config = dict(
    dataset='short read English sentences (LibriTTS-R)',
    gain_aug_db=6,
    encoder_stem='single',
    label_smoothing=0.1,
    decoder_layers=12,
    decoder_head_dim=48,
    decoder_parallel_block=False,
    decoder_drop_path=0.05,
    decoder_positions='learned',
    init='torch_default',
    grad_clip=5.0,
    steps=7100,
    batch_size=64,
)
Rows from block 5 of the text decoder of a small encoder-decoder audio transcriber, named by matrix and row number. Rows with one number belong to one neuron. Each number is 128 + 32 x the weight over its row's rms, rounded and kept within 0 to 255. All counts start at 0. Numbers have three digits each.
After each neuron's rows are labels from the 100 texts, of 14976, where the neuron reaches its highest value: "tokens" is the input token at the peak. Only what is clearly more common there than usual is listed. The data: short read English sentences (LibriTTS-R).
# fc1: MLP up (decoder.blocks.5.mlp.fc1.weight, 1280x320), inputs 0-159
# fc2: MLP down (decoder.blocks.5.mlp.fc2.weight, 320x1280, transposed), outputs 0-159

fc1.514:114150138173112135106172082142118057177172178072182199088145138100114086112117150150146151165050177078139071099204110135117156127185147170120114144146094078087157082125067115177144119171146083105167085123133134154113144092139113183143065085138056086146124129129160182086115093164073193117078116117139106138125098138124100159135190153186131080099154150111150103111206154186110094132120144145104155081121127156126075127104172101136125142113050136142121129150068159145169101139191081
fc2.514:140091094106158124086140160132177145166137114158174144126098154147194093183087134139085138168150121082089144143111159102055088098200116109088158123143101159192193173171148159154163155166133117137171143145149098157089125139094126165097157136118131159110167182119140146116068152099132108116082153128099055139137199132100143098156153160127134114100111094064143135140107155101107094148152159155100161069136083150072144094149165110094168073195137145099078109214154100125126139105174136
tokens: "e"; "l"

fc1.413:192162121170124141089121179131155144094092102113149089140178087152120089055169111117092112071105152136104073118138114139108161127246098159140126079144120085099134082124144151121101087131131106126164120113012141189167142077123082119200106138145102128123132123138088138102089050134131135168094101125180107095087120170123123155142160165104114132067126124165174110141218094147137105134121095167077154107137124153063110127136150112061181093101090099171144173140136110054130106110144099
fc2.413:124154171147133182146128127084109115112166093156175189152119157094127144161091156135136071150120183128102109169137169108171151176088109108165140087137127097106121116128117147140086078096137106199145119116139152168149095083114076081152147144147147129162112139172065157093080117148137089170081101164120127190138125138108108126171091129125114079143170177086138115141126089193176097149111156166114165187111156132162095128120110118133171120138105112187107117139103102072108143141116126
tokens: "e"

fc1.42:128149162116132149128047088143132098091191107149108105147076113152146111178177102119173165080134102077099135090106052177115122133097151109164115161139130063110144160124039160160196121103150144146145086171125134068115089148136150169089127131071152161159067147133119123113146141182102111141172119178113157156081135099078148131143130156135108197124086073131114107119185063113149165160100168131170097130158167118136182151133108141137130182106182129102139124148137155048123119122156164
fc2.42:141121047122111131141150043156125136103106176128083107155204138077159146181154121122111122126095113144078174163100104174174132124118147104137103150145158159110167152091121186147108063145144079129140118148086158147140076134096159119120078126165159101148150156116170099110108125154128124145140159165113206160065089140148151102136162140169151115152088096183119148106126142093162156121126113119139106133041104106077145179104125123124201130121109099142059146119112037132176206152106140
tokens: "l"; "d"

fc1.437:179152154173105138085138095107161163121107126120175117117085169116080173134208113095044156098138097071157159088171129130122121100110151115167094081174158140134181103115139180101081127116183113132105181154093118107152084120131141153173111170108126100061095091126177122130171124057107138152088136178126143113137180115103132164122174152129119169125098104124113164130168143162118098112146166108190145139151161135137122134117132132153079104205085191090143130179141087110127081156178131
fc2.437:125197166104122111132121113121119098160145085139073176108142139171111184104134178164147157142095111103113153121128148140191138149157146133134129128167073166124124118130115115072139146086195132079088127160157153106184160064116057088127071071099152132162167136128101099106110170113031134192082101146148092136182091078116192116085129169114177108075109108124094153100106131066153103083108106193156068116145161171128115122126147041127140098186172212130108148122113131149157087156119146
tokens: "v"; "u"

fc1.12:158123083165130167170133137202135081138106161153170045126119046129086168092157168131095064094118141187124086163107117200110137130115114089168071164197121103073113153080105214152115126172147127107172105123086191142126123128184129101116138137171097119120139169111159142123150103153123128131134131182114157170142119116149125128033171136143086074105165146112179168144128101137163153073147120150130127146148150103147118059069108173046146122155148123089134105164166120104101097130113112
fc2.12:109084153133099091080118144160170163119170158093151128168141129179195088173133100106113122150081180148117105139113114087135073162123165080076148135155144069172101138091146157117072102082183109097134126132173068160089137115100088177178127106127124132184139142118105144120130141127145125106149080129085101128118113156091170071075141126152140100134117088092136156125100121123098189084094119147125140124162174069090080091139103223134132163132151162159153120117086098123127159124163118
tokens: "e"; "r"; "w"

fc1.626:120095182087091196186121137127083115124090145110146160118127122124107142085111109082107112122094128131148091126148111142156105117180150170146145125098095077155097092069126166176154128161159111116139124207149112073157062138130144155110117149151135137144163126094134090124164109113088136111142099146166132086165193116122083169134138148175149136133073136147102102123150113211110079079098159120128150139173179112202105094030124147152122067108070130110111175160122128124070126200137160
fc2.626:149140095072122167095153137092103130128140091120103146133118071135147104173114108117123125089161097101142167149179116129105112164137146118101125108212096099149172139154121142140124209151104198122119136168161109179099182150061042195215170131083107088143125124113065069117174121111180133177150083148144109110163156145170145166123153124153091165118124147154131088132133071186108151143141131122072154110079126132150106125130155135159172208155087127210111136100198137143117088123096083
tokens: "v"

fc1.342:165191109151136152132110126136118132186072119088127115139197109129118109106146140102165084101146151138111128162072117185088150156120111093116133134159115107115148048101124172155143174128130103130111163131139140139101139133101167168078142130134122170118180136064030171072139152178074099182076098162130172144191157106093081123116134144100094140130085140132145127114140092130171104059101154112108130141129096086152111127160139114063114160120093093110121146221128156145137098157151083
fc2.342:147141114157129101144119136143146102223103117119103165161132086115136141146126159151112104085157127155090160161129115151173147136037078086118121103140173128120100131137178080121143100103109156178101082123126162156128163161172144068104152131174152132150102079093150115156131116146148132117054120095062079159147111097170135123133176159163160096139112171129154170122087133092203076164155085108188132177127127109111136184118142040190127132059113109099142118175154129102181179076131086
tokens: "e"; "l"; "w"

fc1.239:192103117117144143128149102104140166095130143107154100092087151072115137103192098141192171074112094114153142167139117175141049114141133132166109138182096075148129120109083176189121048142178119090132097128121034102192127092129075118093110082106095115151119177112100114123134118163107111073144155152121114142164111075121130147162148123184146131066109122151116060087140154131112084121075214170162127103166161123117119107126128179121137106100094122130134143126088165073152138109154117
fc2.239:139115169095143109117083167202166123130198164145131146122156090137120110157130106098156116166118137109123124134064209128118128110163096112063149208083139153119077134150113156088160095135112168132165187121091075125093086167063092099104134140186146121128150176094126124069133133144098132122123152127090111109189130146146142099106100125119103074182163128123027100139063186168135107110114174192163144164094112210123115161162082135117124109132104144119099155118121125139088094133098154
tokens: "l"; "f"; "c"; "v"

fc1.586:122153111146134114145154114155156133065168148117179148120110094107140096112136095102123104112116165165158113074142184155112131098190116186176098126111086130073158062065136162147091148127156082143148102101088067108175117125195102120160103165117070076094154140116158122148121080130093136160137110105205159150117102128112110182177142143143123133047108109142127050181110132146089139125121168184087167150133150142134113157096157143139134189112151074091116181115084177099128124149104098
fc2.586:107091185063095117148111159160098232059168082070140131153171102128104082140093172127101124151127170120122095108114127166135060134151139142114071104114202140155098125096150088122098110113113211120116136098159132137076151154140139127133096125133136119119078122182131140132153199128142111149162100187096116132107128131119141192156069104139067071149134059157061080152098139185116117077094152177090109180119186129135077110157096104137105113108117070137084145088144148131204151144119157
tokens: "v"; "m"

fc1.427:152121164148146167108120088109145148142147112102105177082106099135130093134153149112138123143161193102187109092110093146129086130125111157116151192115145077083145134073109165108160140135122135124173108181175151174119157090136095115103090111101099109127128187117116156108115078101088161100141112112126070175114133177082113149113151151156128108096050134095138109109184118145111122097099146162111183145123129105125107192098185154111174167184163130163137110133096131065132077243178094
fc2.427:141131146145092146147119188159082116089150170042107216175122176108113121081091130106095134170100198104138076087144192037163128113202121161126199093176097110130142129126100200149148122132113126076127142181138100146050086160122114121121200122157135141112133153125144150082146152105127114154152110057108135140161137180141155110056165119135137153127133120124114135124163142142065090137106094098139202090141141108150133089093083055136130092159163142131121170132158164146151118106175117
tokens: "e"; "l"

fc1.94:144181151145117151054144112147154028117180146135076154152118149083085120073147120159174164122153121119123124125157105150156159183110142093147134160168175092093103145098090107163125158128171127116088132121098087085151150092157077126146097128131103093082124144100144103158170086153065139123104097114180091099105145151123155140194158128143101134088118109169119070178094152143083124128158224173137103133143163144111167088077134133136147086196094125112160176132162131078118043126149110
fc2.94:094172099138106080129127194161166143156121132142129095097079154096106172145157156166145135106151169130125115164085121079064164163135145114168110160100123162095157137143118064114143120086159128161058140068211213080114168145143138122126123145101095117147113148128141123086090137064087202098089139203166140124125186114128127088098129117143148175098154194093108145115109162099161121093144131141161077139163055105111139127167145116075149071101123147119132111129143090120157096121135163
tokens: "v"; "s"; "f"

fc1.651:155151132174130129103116090105161181157125138144125107061098136181092111129136168120106167126184108130141118088215129126134105123208162072113133104134135122147119061111104118142104135134123140127112201125092133075088128079070106133167185137040109153086120157142111097114128151144155124126171154130113140117116125150086080108087118144109144115131155113084143141137157075157127122141152143152160169167119124076062073069105101098110110138148172106075152122191148132102159099158162112
fc2.651:074125072093089187091135090136101144129185101106075134160130152112136146171150099164111138132072142145153137197092113098150160151151130086121160129114106131134109168118153108152137112107089176097170134055078122155091150175144103139140096094146132091147175124135116146153147134093088107143099136132120070160107132156155137086143099120125120177208129152132125131194050185049172158087168108109136066094114119216108156162100122112144177131144128098128081094151165122148142173105154098
tokens: "l"; "n"; "e"; "r"

fc1.23:131106137109122131072147183130124164104186161165143152131132129149129087120083142180163167137086151103164177164152137184127104105182088113160125091079161154123183155129156193127120076063158150139129135153124122126144091157137106095085128113138147126103156159098097168203089101093126174147122120141118191180182139107120114154093178180186094136111068074118157075145070103117132163103088193166124120177158137098181119094091096107132166161122107126061134130144085158182159119089076121
fc2.23:113139132161132138168119123097137142141164118170137133203143116114153122164101110062138153174083125087123134152113164156154067160136104114157086067132172122144126117069221202129077144183166151110119113088177142135123131110078133122112053183126104102132124132112136154122118156152089120175113147179066070138142066118120172116181126153152140117107067051064136159101121088127188114073154131114146088147150192140123131203118086142122115088100121133086111159092102140156129135130112188
tokens: "v"

fc1.480:148128155118055113105073138071145129140145178105181153065092147127076161083132126149142188079104135068111167076130140093100148149082153121174134123072161051130100163080091185187156100126149096094167124120107126156119161089172158142109133107131141133165150210146132101123112134174086134141136121094174067184089178088071162149116183159089212152144134195147138104113124158142092129122116183115106172141172174126199125117116130102125170119103144098175095156171156130139108132152147095
fc2.480:080066152119127117119125046154152155123099136144140152122088132097138120171145100123064130052138109101128152149110125160127100098127182087145153144059161125128147131116136183102116043145092137167111141147101104125070177173175160120125116148207122136138112177133199126111096118108112159131145160064117133179118133151141123132151102126136097155124125134146092108135128112094135098133097143085072180105189154146138159117116101090154059140156132173135145128123088165127160152137122111
tokens: "e"; "w"; "m"

fc1.36:141120194191095133125135176156106124090138145108202130112078156127146073086146154137138132114117123099161136122151075192138100104158205124125160094159093045107144087103062154129162103091161069121163132079128156088189117170177074146111132153139165050080053088090129140158152117165131124121112141184138166163120132147112128185142145138143108147139127164082066109060130135193082158135135126120093164082175183097204073106119160140134121165135125124123146079143147159108128095170175115
fc2.36:111139066200087110144107066075107086073153152096159136143055129097108091104154160159136147093138119143158081145070151174143121112154153144192102081114131130100180128140101102113097204068152103170098112126167141135163149108151122202117121186163107126093149093077117133118127170154090146138071163112196151128114108084136150172133105098107164125158129113061130137128150089197157119146170216091123117124191068178153159134141153126145148155093137128140117197125145161152121122051206111
tokens: "v"; "r"; "s"; "c"

fc1.597:118144128094121146086126063121137158138124142104136154028133108108127158176137079169145144100133115108059135098173123148086120120106118089164085097180073064108131134085107165174106094126131130124144052108093183155134163074101180138183104133150072122146144097088146123080128070192103127185111145174158110144159123053166122125125140182134135148061158126153197171141146156132147089139132120124128150093154140173148160164116152189131164135164128148134069185137089123164110087112152055
fc2.597:194135156123151074078145136150146084149108107116131135101097136099110144121123172219111091082094087100113156173120133096072098099141125133090118114159073124115160106172095120119098173120108121117101143115114127101140100115113126123182157144104149151141140085123076112098182174147104159078101139157115113151089186123129109068115124153107166138083187157105152115162162118134161118111105116180101156138145105115108138163100204148101132110177116145202076171100188148117123105124112159
tokens: "e"

fc1.727:084144096148082075131110143182083137107147145112079163146084139101131135114143123142154092149117146081208120124173159097076108183131191166135080141106182190088191115164089116154171156141198089142093089131159123091121109113130148180145092111059089126162173185136100180160110099157098149122131142146168118157112098141121095148138125156225089171117151196157181132127142147121136192073130145142148129178176139089102098116155123109130095161069122079163198145122057114159094112110149118
fc2.727:125091151126166126154146099118143064106128126077136134116138145078079127126115110182116141114123102114111157142142136135128184114122118142116184152075096084160157120131129086099180083147099144184134085133147119123143128171046160122155112138154137203096178159170132048051080097193157070131129178125140146119184106072173133111136137067144180174164100140136125138168119151114118085134096157115131087172125077122109131124149122065104119096128092107163117132083117162111151186131121169
tokens: "l"

fc1.395:164148152118107108090180106182106133075108089175105104124167160165113154053146121120119128110095106057164166221181119109099153145156124199184127109151100173140174088125111140133102150090158096129155113154155135151121146123096100142141108139132137069154114152061090148157166109096136177105077146184192165126076130120094161138117151163171105161108133107171130123128147105149145113103084188157195112062142148131137157130120159142106095129158031168114135148139118124192126140137145093
fc2.395:123177154113135124095130150156122154153094103104135119126070184115149160112105126134130130154130137122124141127138126092156115141154124125119145149108142158161128101157115183065137203095124175144135109133166167110133142097094070100102065187138150074116183082130151135099111132134089145102113170167157102125178091086104193150131140083169124090080095140138038179145132149140179143076163153164146109127145104158172106156115146064107150109160122186094095131097121162101136134132085129
tokens: "v"