A small encoder-decoder audio transcriber, trained from scratch: decoder norm layernorm, decoder activation gelu.
Rows from block 7 of the text decoder, named by matrix and row number. Rows with one number belong to one attention dimension. Each number is 50 + 15 x the weight over the matrix's rms, rounded and kept within 0 to 99. All counts start at 0.
# q: cross-attention query (decoder.blocks.7.cross_attn.q.weight, 288x320), inputs 0-159
# k: cross-attention key (decoder.blocks.7.cross_attn.k.weight, 288x192), inputs 0-191
q.164:54 50 39 35 65 57 33 27 47 65 65 44 38 64 61 60 67 35 29 58 39 61 47 29 32 58 63 45 59 39 40 29 57 66 31 12 55 46 38 71 29 26 59 76 61 35 68 53 84 56 40 36 48 25 56 32 33 85 76 71 53 42 70 50 33 79 41 52 37 57 68 55 31 43 51 50 60 34 53 50 72 37 58 57 61 41 31 34 69 42 51 46 47 58 50 39 71 53 65 65 46 69 22 52 46 54 44 68 38 64 39 68 25 24 35 38 43 32 42 25 51 54 63 45 21 64 22 45 74 52 56 78 47 47 67 47 48 33 22 39 56 56 35 61 58 82 36 42 42 67 75 72 49 46 32 65 29 62 76 45
k.164:69 62 51 62 65 63 39 49 43 47 65 76 40 57 46 69 49 45 63 57 66 78 61 53 49 53 52 68 61 69 30 53 57 42 48 48 44 49 44 55 44 56 41 63 54 65 41 63 55 33 31 52 76 47 56 57 34 49 69 61 47 63 42 54 53 66 59 61 51 54 46 43 64 51 68 69 50 74 45 50 72 64 77 77 45 42 59 71 46 53 60 35 59 55 51 47 56 79 43 50 55 61 52 42 70 70 66 51 66 58 67 45 77 62 52 67 60 54 79 57 54 63 65 60 77 63 69 51 53 53 40 64 23 85 77 58 60 41 47 61 60 65 57 69 56 55 64 69 44 73 63 53 74 68 49 50 36 49 47 46 58 47 37 53 42 47 43 45 58 72 43 50 45 53 45 69 27 52 58 60 51 62 48 57 51 63 66 63 70 71 47 48
q.165:44 49 42 18 49 69 63 55 51 73 58 47 31 35 76 57 67 44 58 49 48 60 38 48 35 48 51 45 62 35 56 40 57 69 26 26 45 36 40 51 50 33 57 36 42 44 69 36 73 48 55 48 38 36 45 30 44 69 60 53 52 25 56 47 52 69 41 29 31 71 54 43 59 54 45 63 51 53 50 42 76 54 42 61 36 27 43 32 48 45 40 44 42 47 27 41 58 47 69 66 59 58 30 37 37 45 46 55 26 35 31 60 32 43 59 53 53 33 22 53 41 48 54 41 56 39 33 55 47 30 55 60 44 45 42 51 38 34 49 60 60 69 44 57 40 62 45 33 40 56 57 46 57 43 48 63 57 65 54 70
k.165:48 46 34 62 49 59 44 31 50 55 59 40 37 29 59 64 64 35 68 62 40 51 45 57 36 50 45 51 38 65 32 34 39 41 41 43 58 47 51 61 41 67 48 36 56 34 38 73 41 35 70 48 73 61 41 58 47 72 79 60 62 56 39 55 65 60 60 50 50 45 50 41 57 35 68 46 40 62 42 50 36 39 61 59 41 42 58 58 41 48 56 46 56 51 41 45 43 65 61 68 32 42 42 54 60 60 44 35 71 51 64 41 50 47 31 39 58 43 71 51 53 49 60 50 73 65 53 46 45 62 27 55 67 56 49 74 40 48 68 70 55 70 62 43 46 73 30 56 71 53 37 82 40 42 43 53 26 40 53 46 62 45 53 31 35 57 41 59 47 43 64 39 34 53 59 67 20 21 62 62 41 61 44 50 55 50 64 41 44 50 46 59
q.166:52 37 51 12 33 59 61 47 67 59 58 52 19 47 79 56 56 46 49 33 54 66 45 44 43 56 34 58 47 34 73 37 62 58 26 30 62 39 44 33 37 43 70 39 42 58 61 40 65 44 53 43 57 52 36 54 38 75 50 38 59 28 73 48 51 64 29 25 41 81 65 66 49 41 49 43 55 51 57 40 55 47 42 62 31 43 47 53 39 53 57 37 55 41 40 39 37 47 60 55 49 54 40 53 38 65 35 43 29 44 65 56 35 43 57 41 42 26 24 69 45 57 64 54 55 51 45 52 49 52 49 74 54 51 55 37 24 43 52 63 55 53 29 52 45 70 62 44 62 59 40 47 60 52 43 54 65 58 52 66
k.166:51 32 54 70 49 53 40 37 45 39 51 57 52 30 43 79 65 30 57 49 34 44 28 35 45 52 49 46 40 60 53 21 34 56 22 39 56 42 36 35 41 51 34 41 61 43 53 69 45 40 71 55 53 57 39 50 36 60 49 71 65 36 64 33 55 57 59 59 57 38 47 59 37 61 62 40 42 61 34 49 39 58 38 34 40 34 60 55 43 45 52 44 39 54 43 64 56 57 64 77 59 40 52 56 67 70 47 37 46 33 53 28 70 29 40 25 52 39 65 62 35 33 44 37 49 63 58 63 46 64 36 45 69 49 55 66 39 51 56 68 48 65 72 38 62 73 49 41 50 42 30 76 39 64 44 43 41 31 57 44 61 47 68 56 42 62 57 57 57 58 63 42 64 41 51 42 41 30 78 67 45 38 65 65 35 53 50 46 45 61 45 65
q.167:73 58 41 45 70 51 48 55 19 53 32 43 90 37 34 58 40 38 44 62 40 41 64 68 36 66 50 47 36 59 39 43 56 59 68 50 57 50 64 67 38 65 14 47 63 41 51 48 43 61 41 41 44 44 61 69 59 36 36 61 42 48 30 58 48 36 65 61 46 35 46 51 57 48 58 59 56 51 47 61 49 70 44 46 73 48 36 55 47 58 52 70 57 47 60 72 55 58 52 54 67 45 42 24 61 66 69 53 55 69 28 35 40 50 42 60 64 51 30 40 48 47 21 39 46 37 45 39 50 40 57 25 52 47 37 46 64 49 70 55 53 68 59 46 53 36 52 36 60 47 66 59 54 43 45 56 39 42 48 46
k.167:64 66 61 52 56 35 55 75 48 58 60 51 56 71 45 25 64 74 47 32 46 43 51 48 46 44 48 62 66 40 46 62 55 64 76 45 53 70 55 47 56 55 56 51 46 64 54 36 41 45 51 35 56 55 37 66 64 50 48 39 35 44 54 64 26 37 61 45 78 62 40 54 55 53 55 44 43 36 51 50 50 46 64 62 44 52 46 35 65 40 55 34 43 54 63 39 41 51 56 54 47 36 36 37 38 41 51 62 58 51 37 43 36 49 51 42 56 55 35 41 58 38 59 54 44 56 57 34 51 36 50 52 43 41 33 40 53 40 50 36 42 56 57 58 27 39 44 55 48 44 44 22 48 46 45 47 46 51 69 52 50 63 43 19 42 59 50 47 44 60 58 57 71 44 51 51 75 61 56 42 53 66 47 54 56 62 48 49 40 51 49 63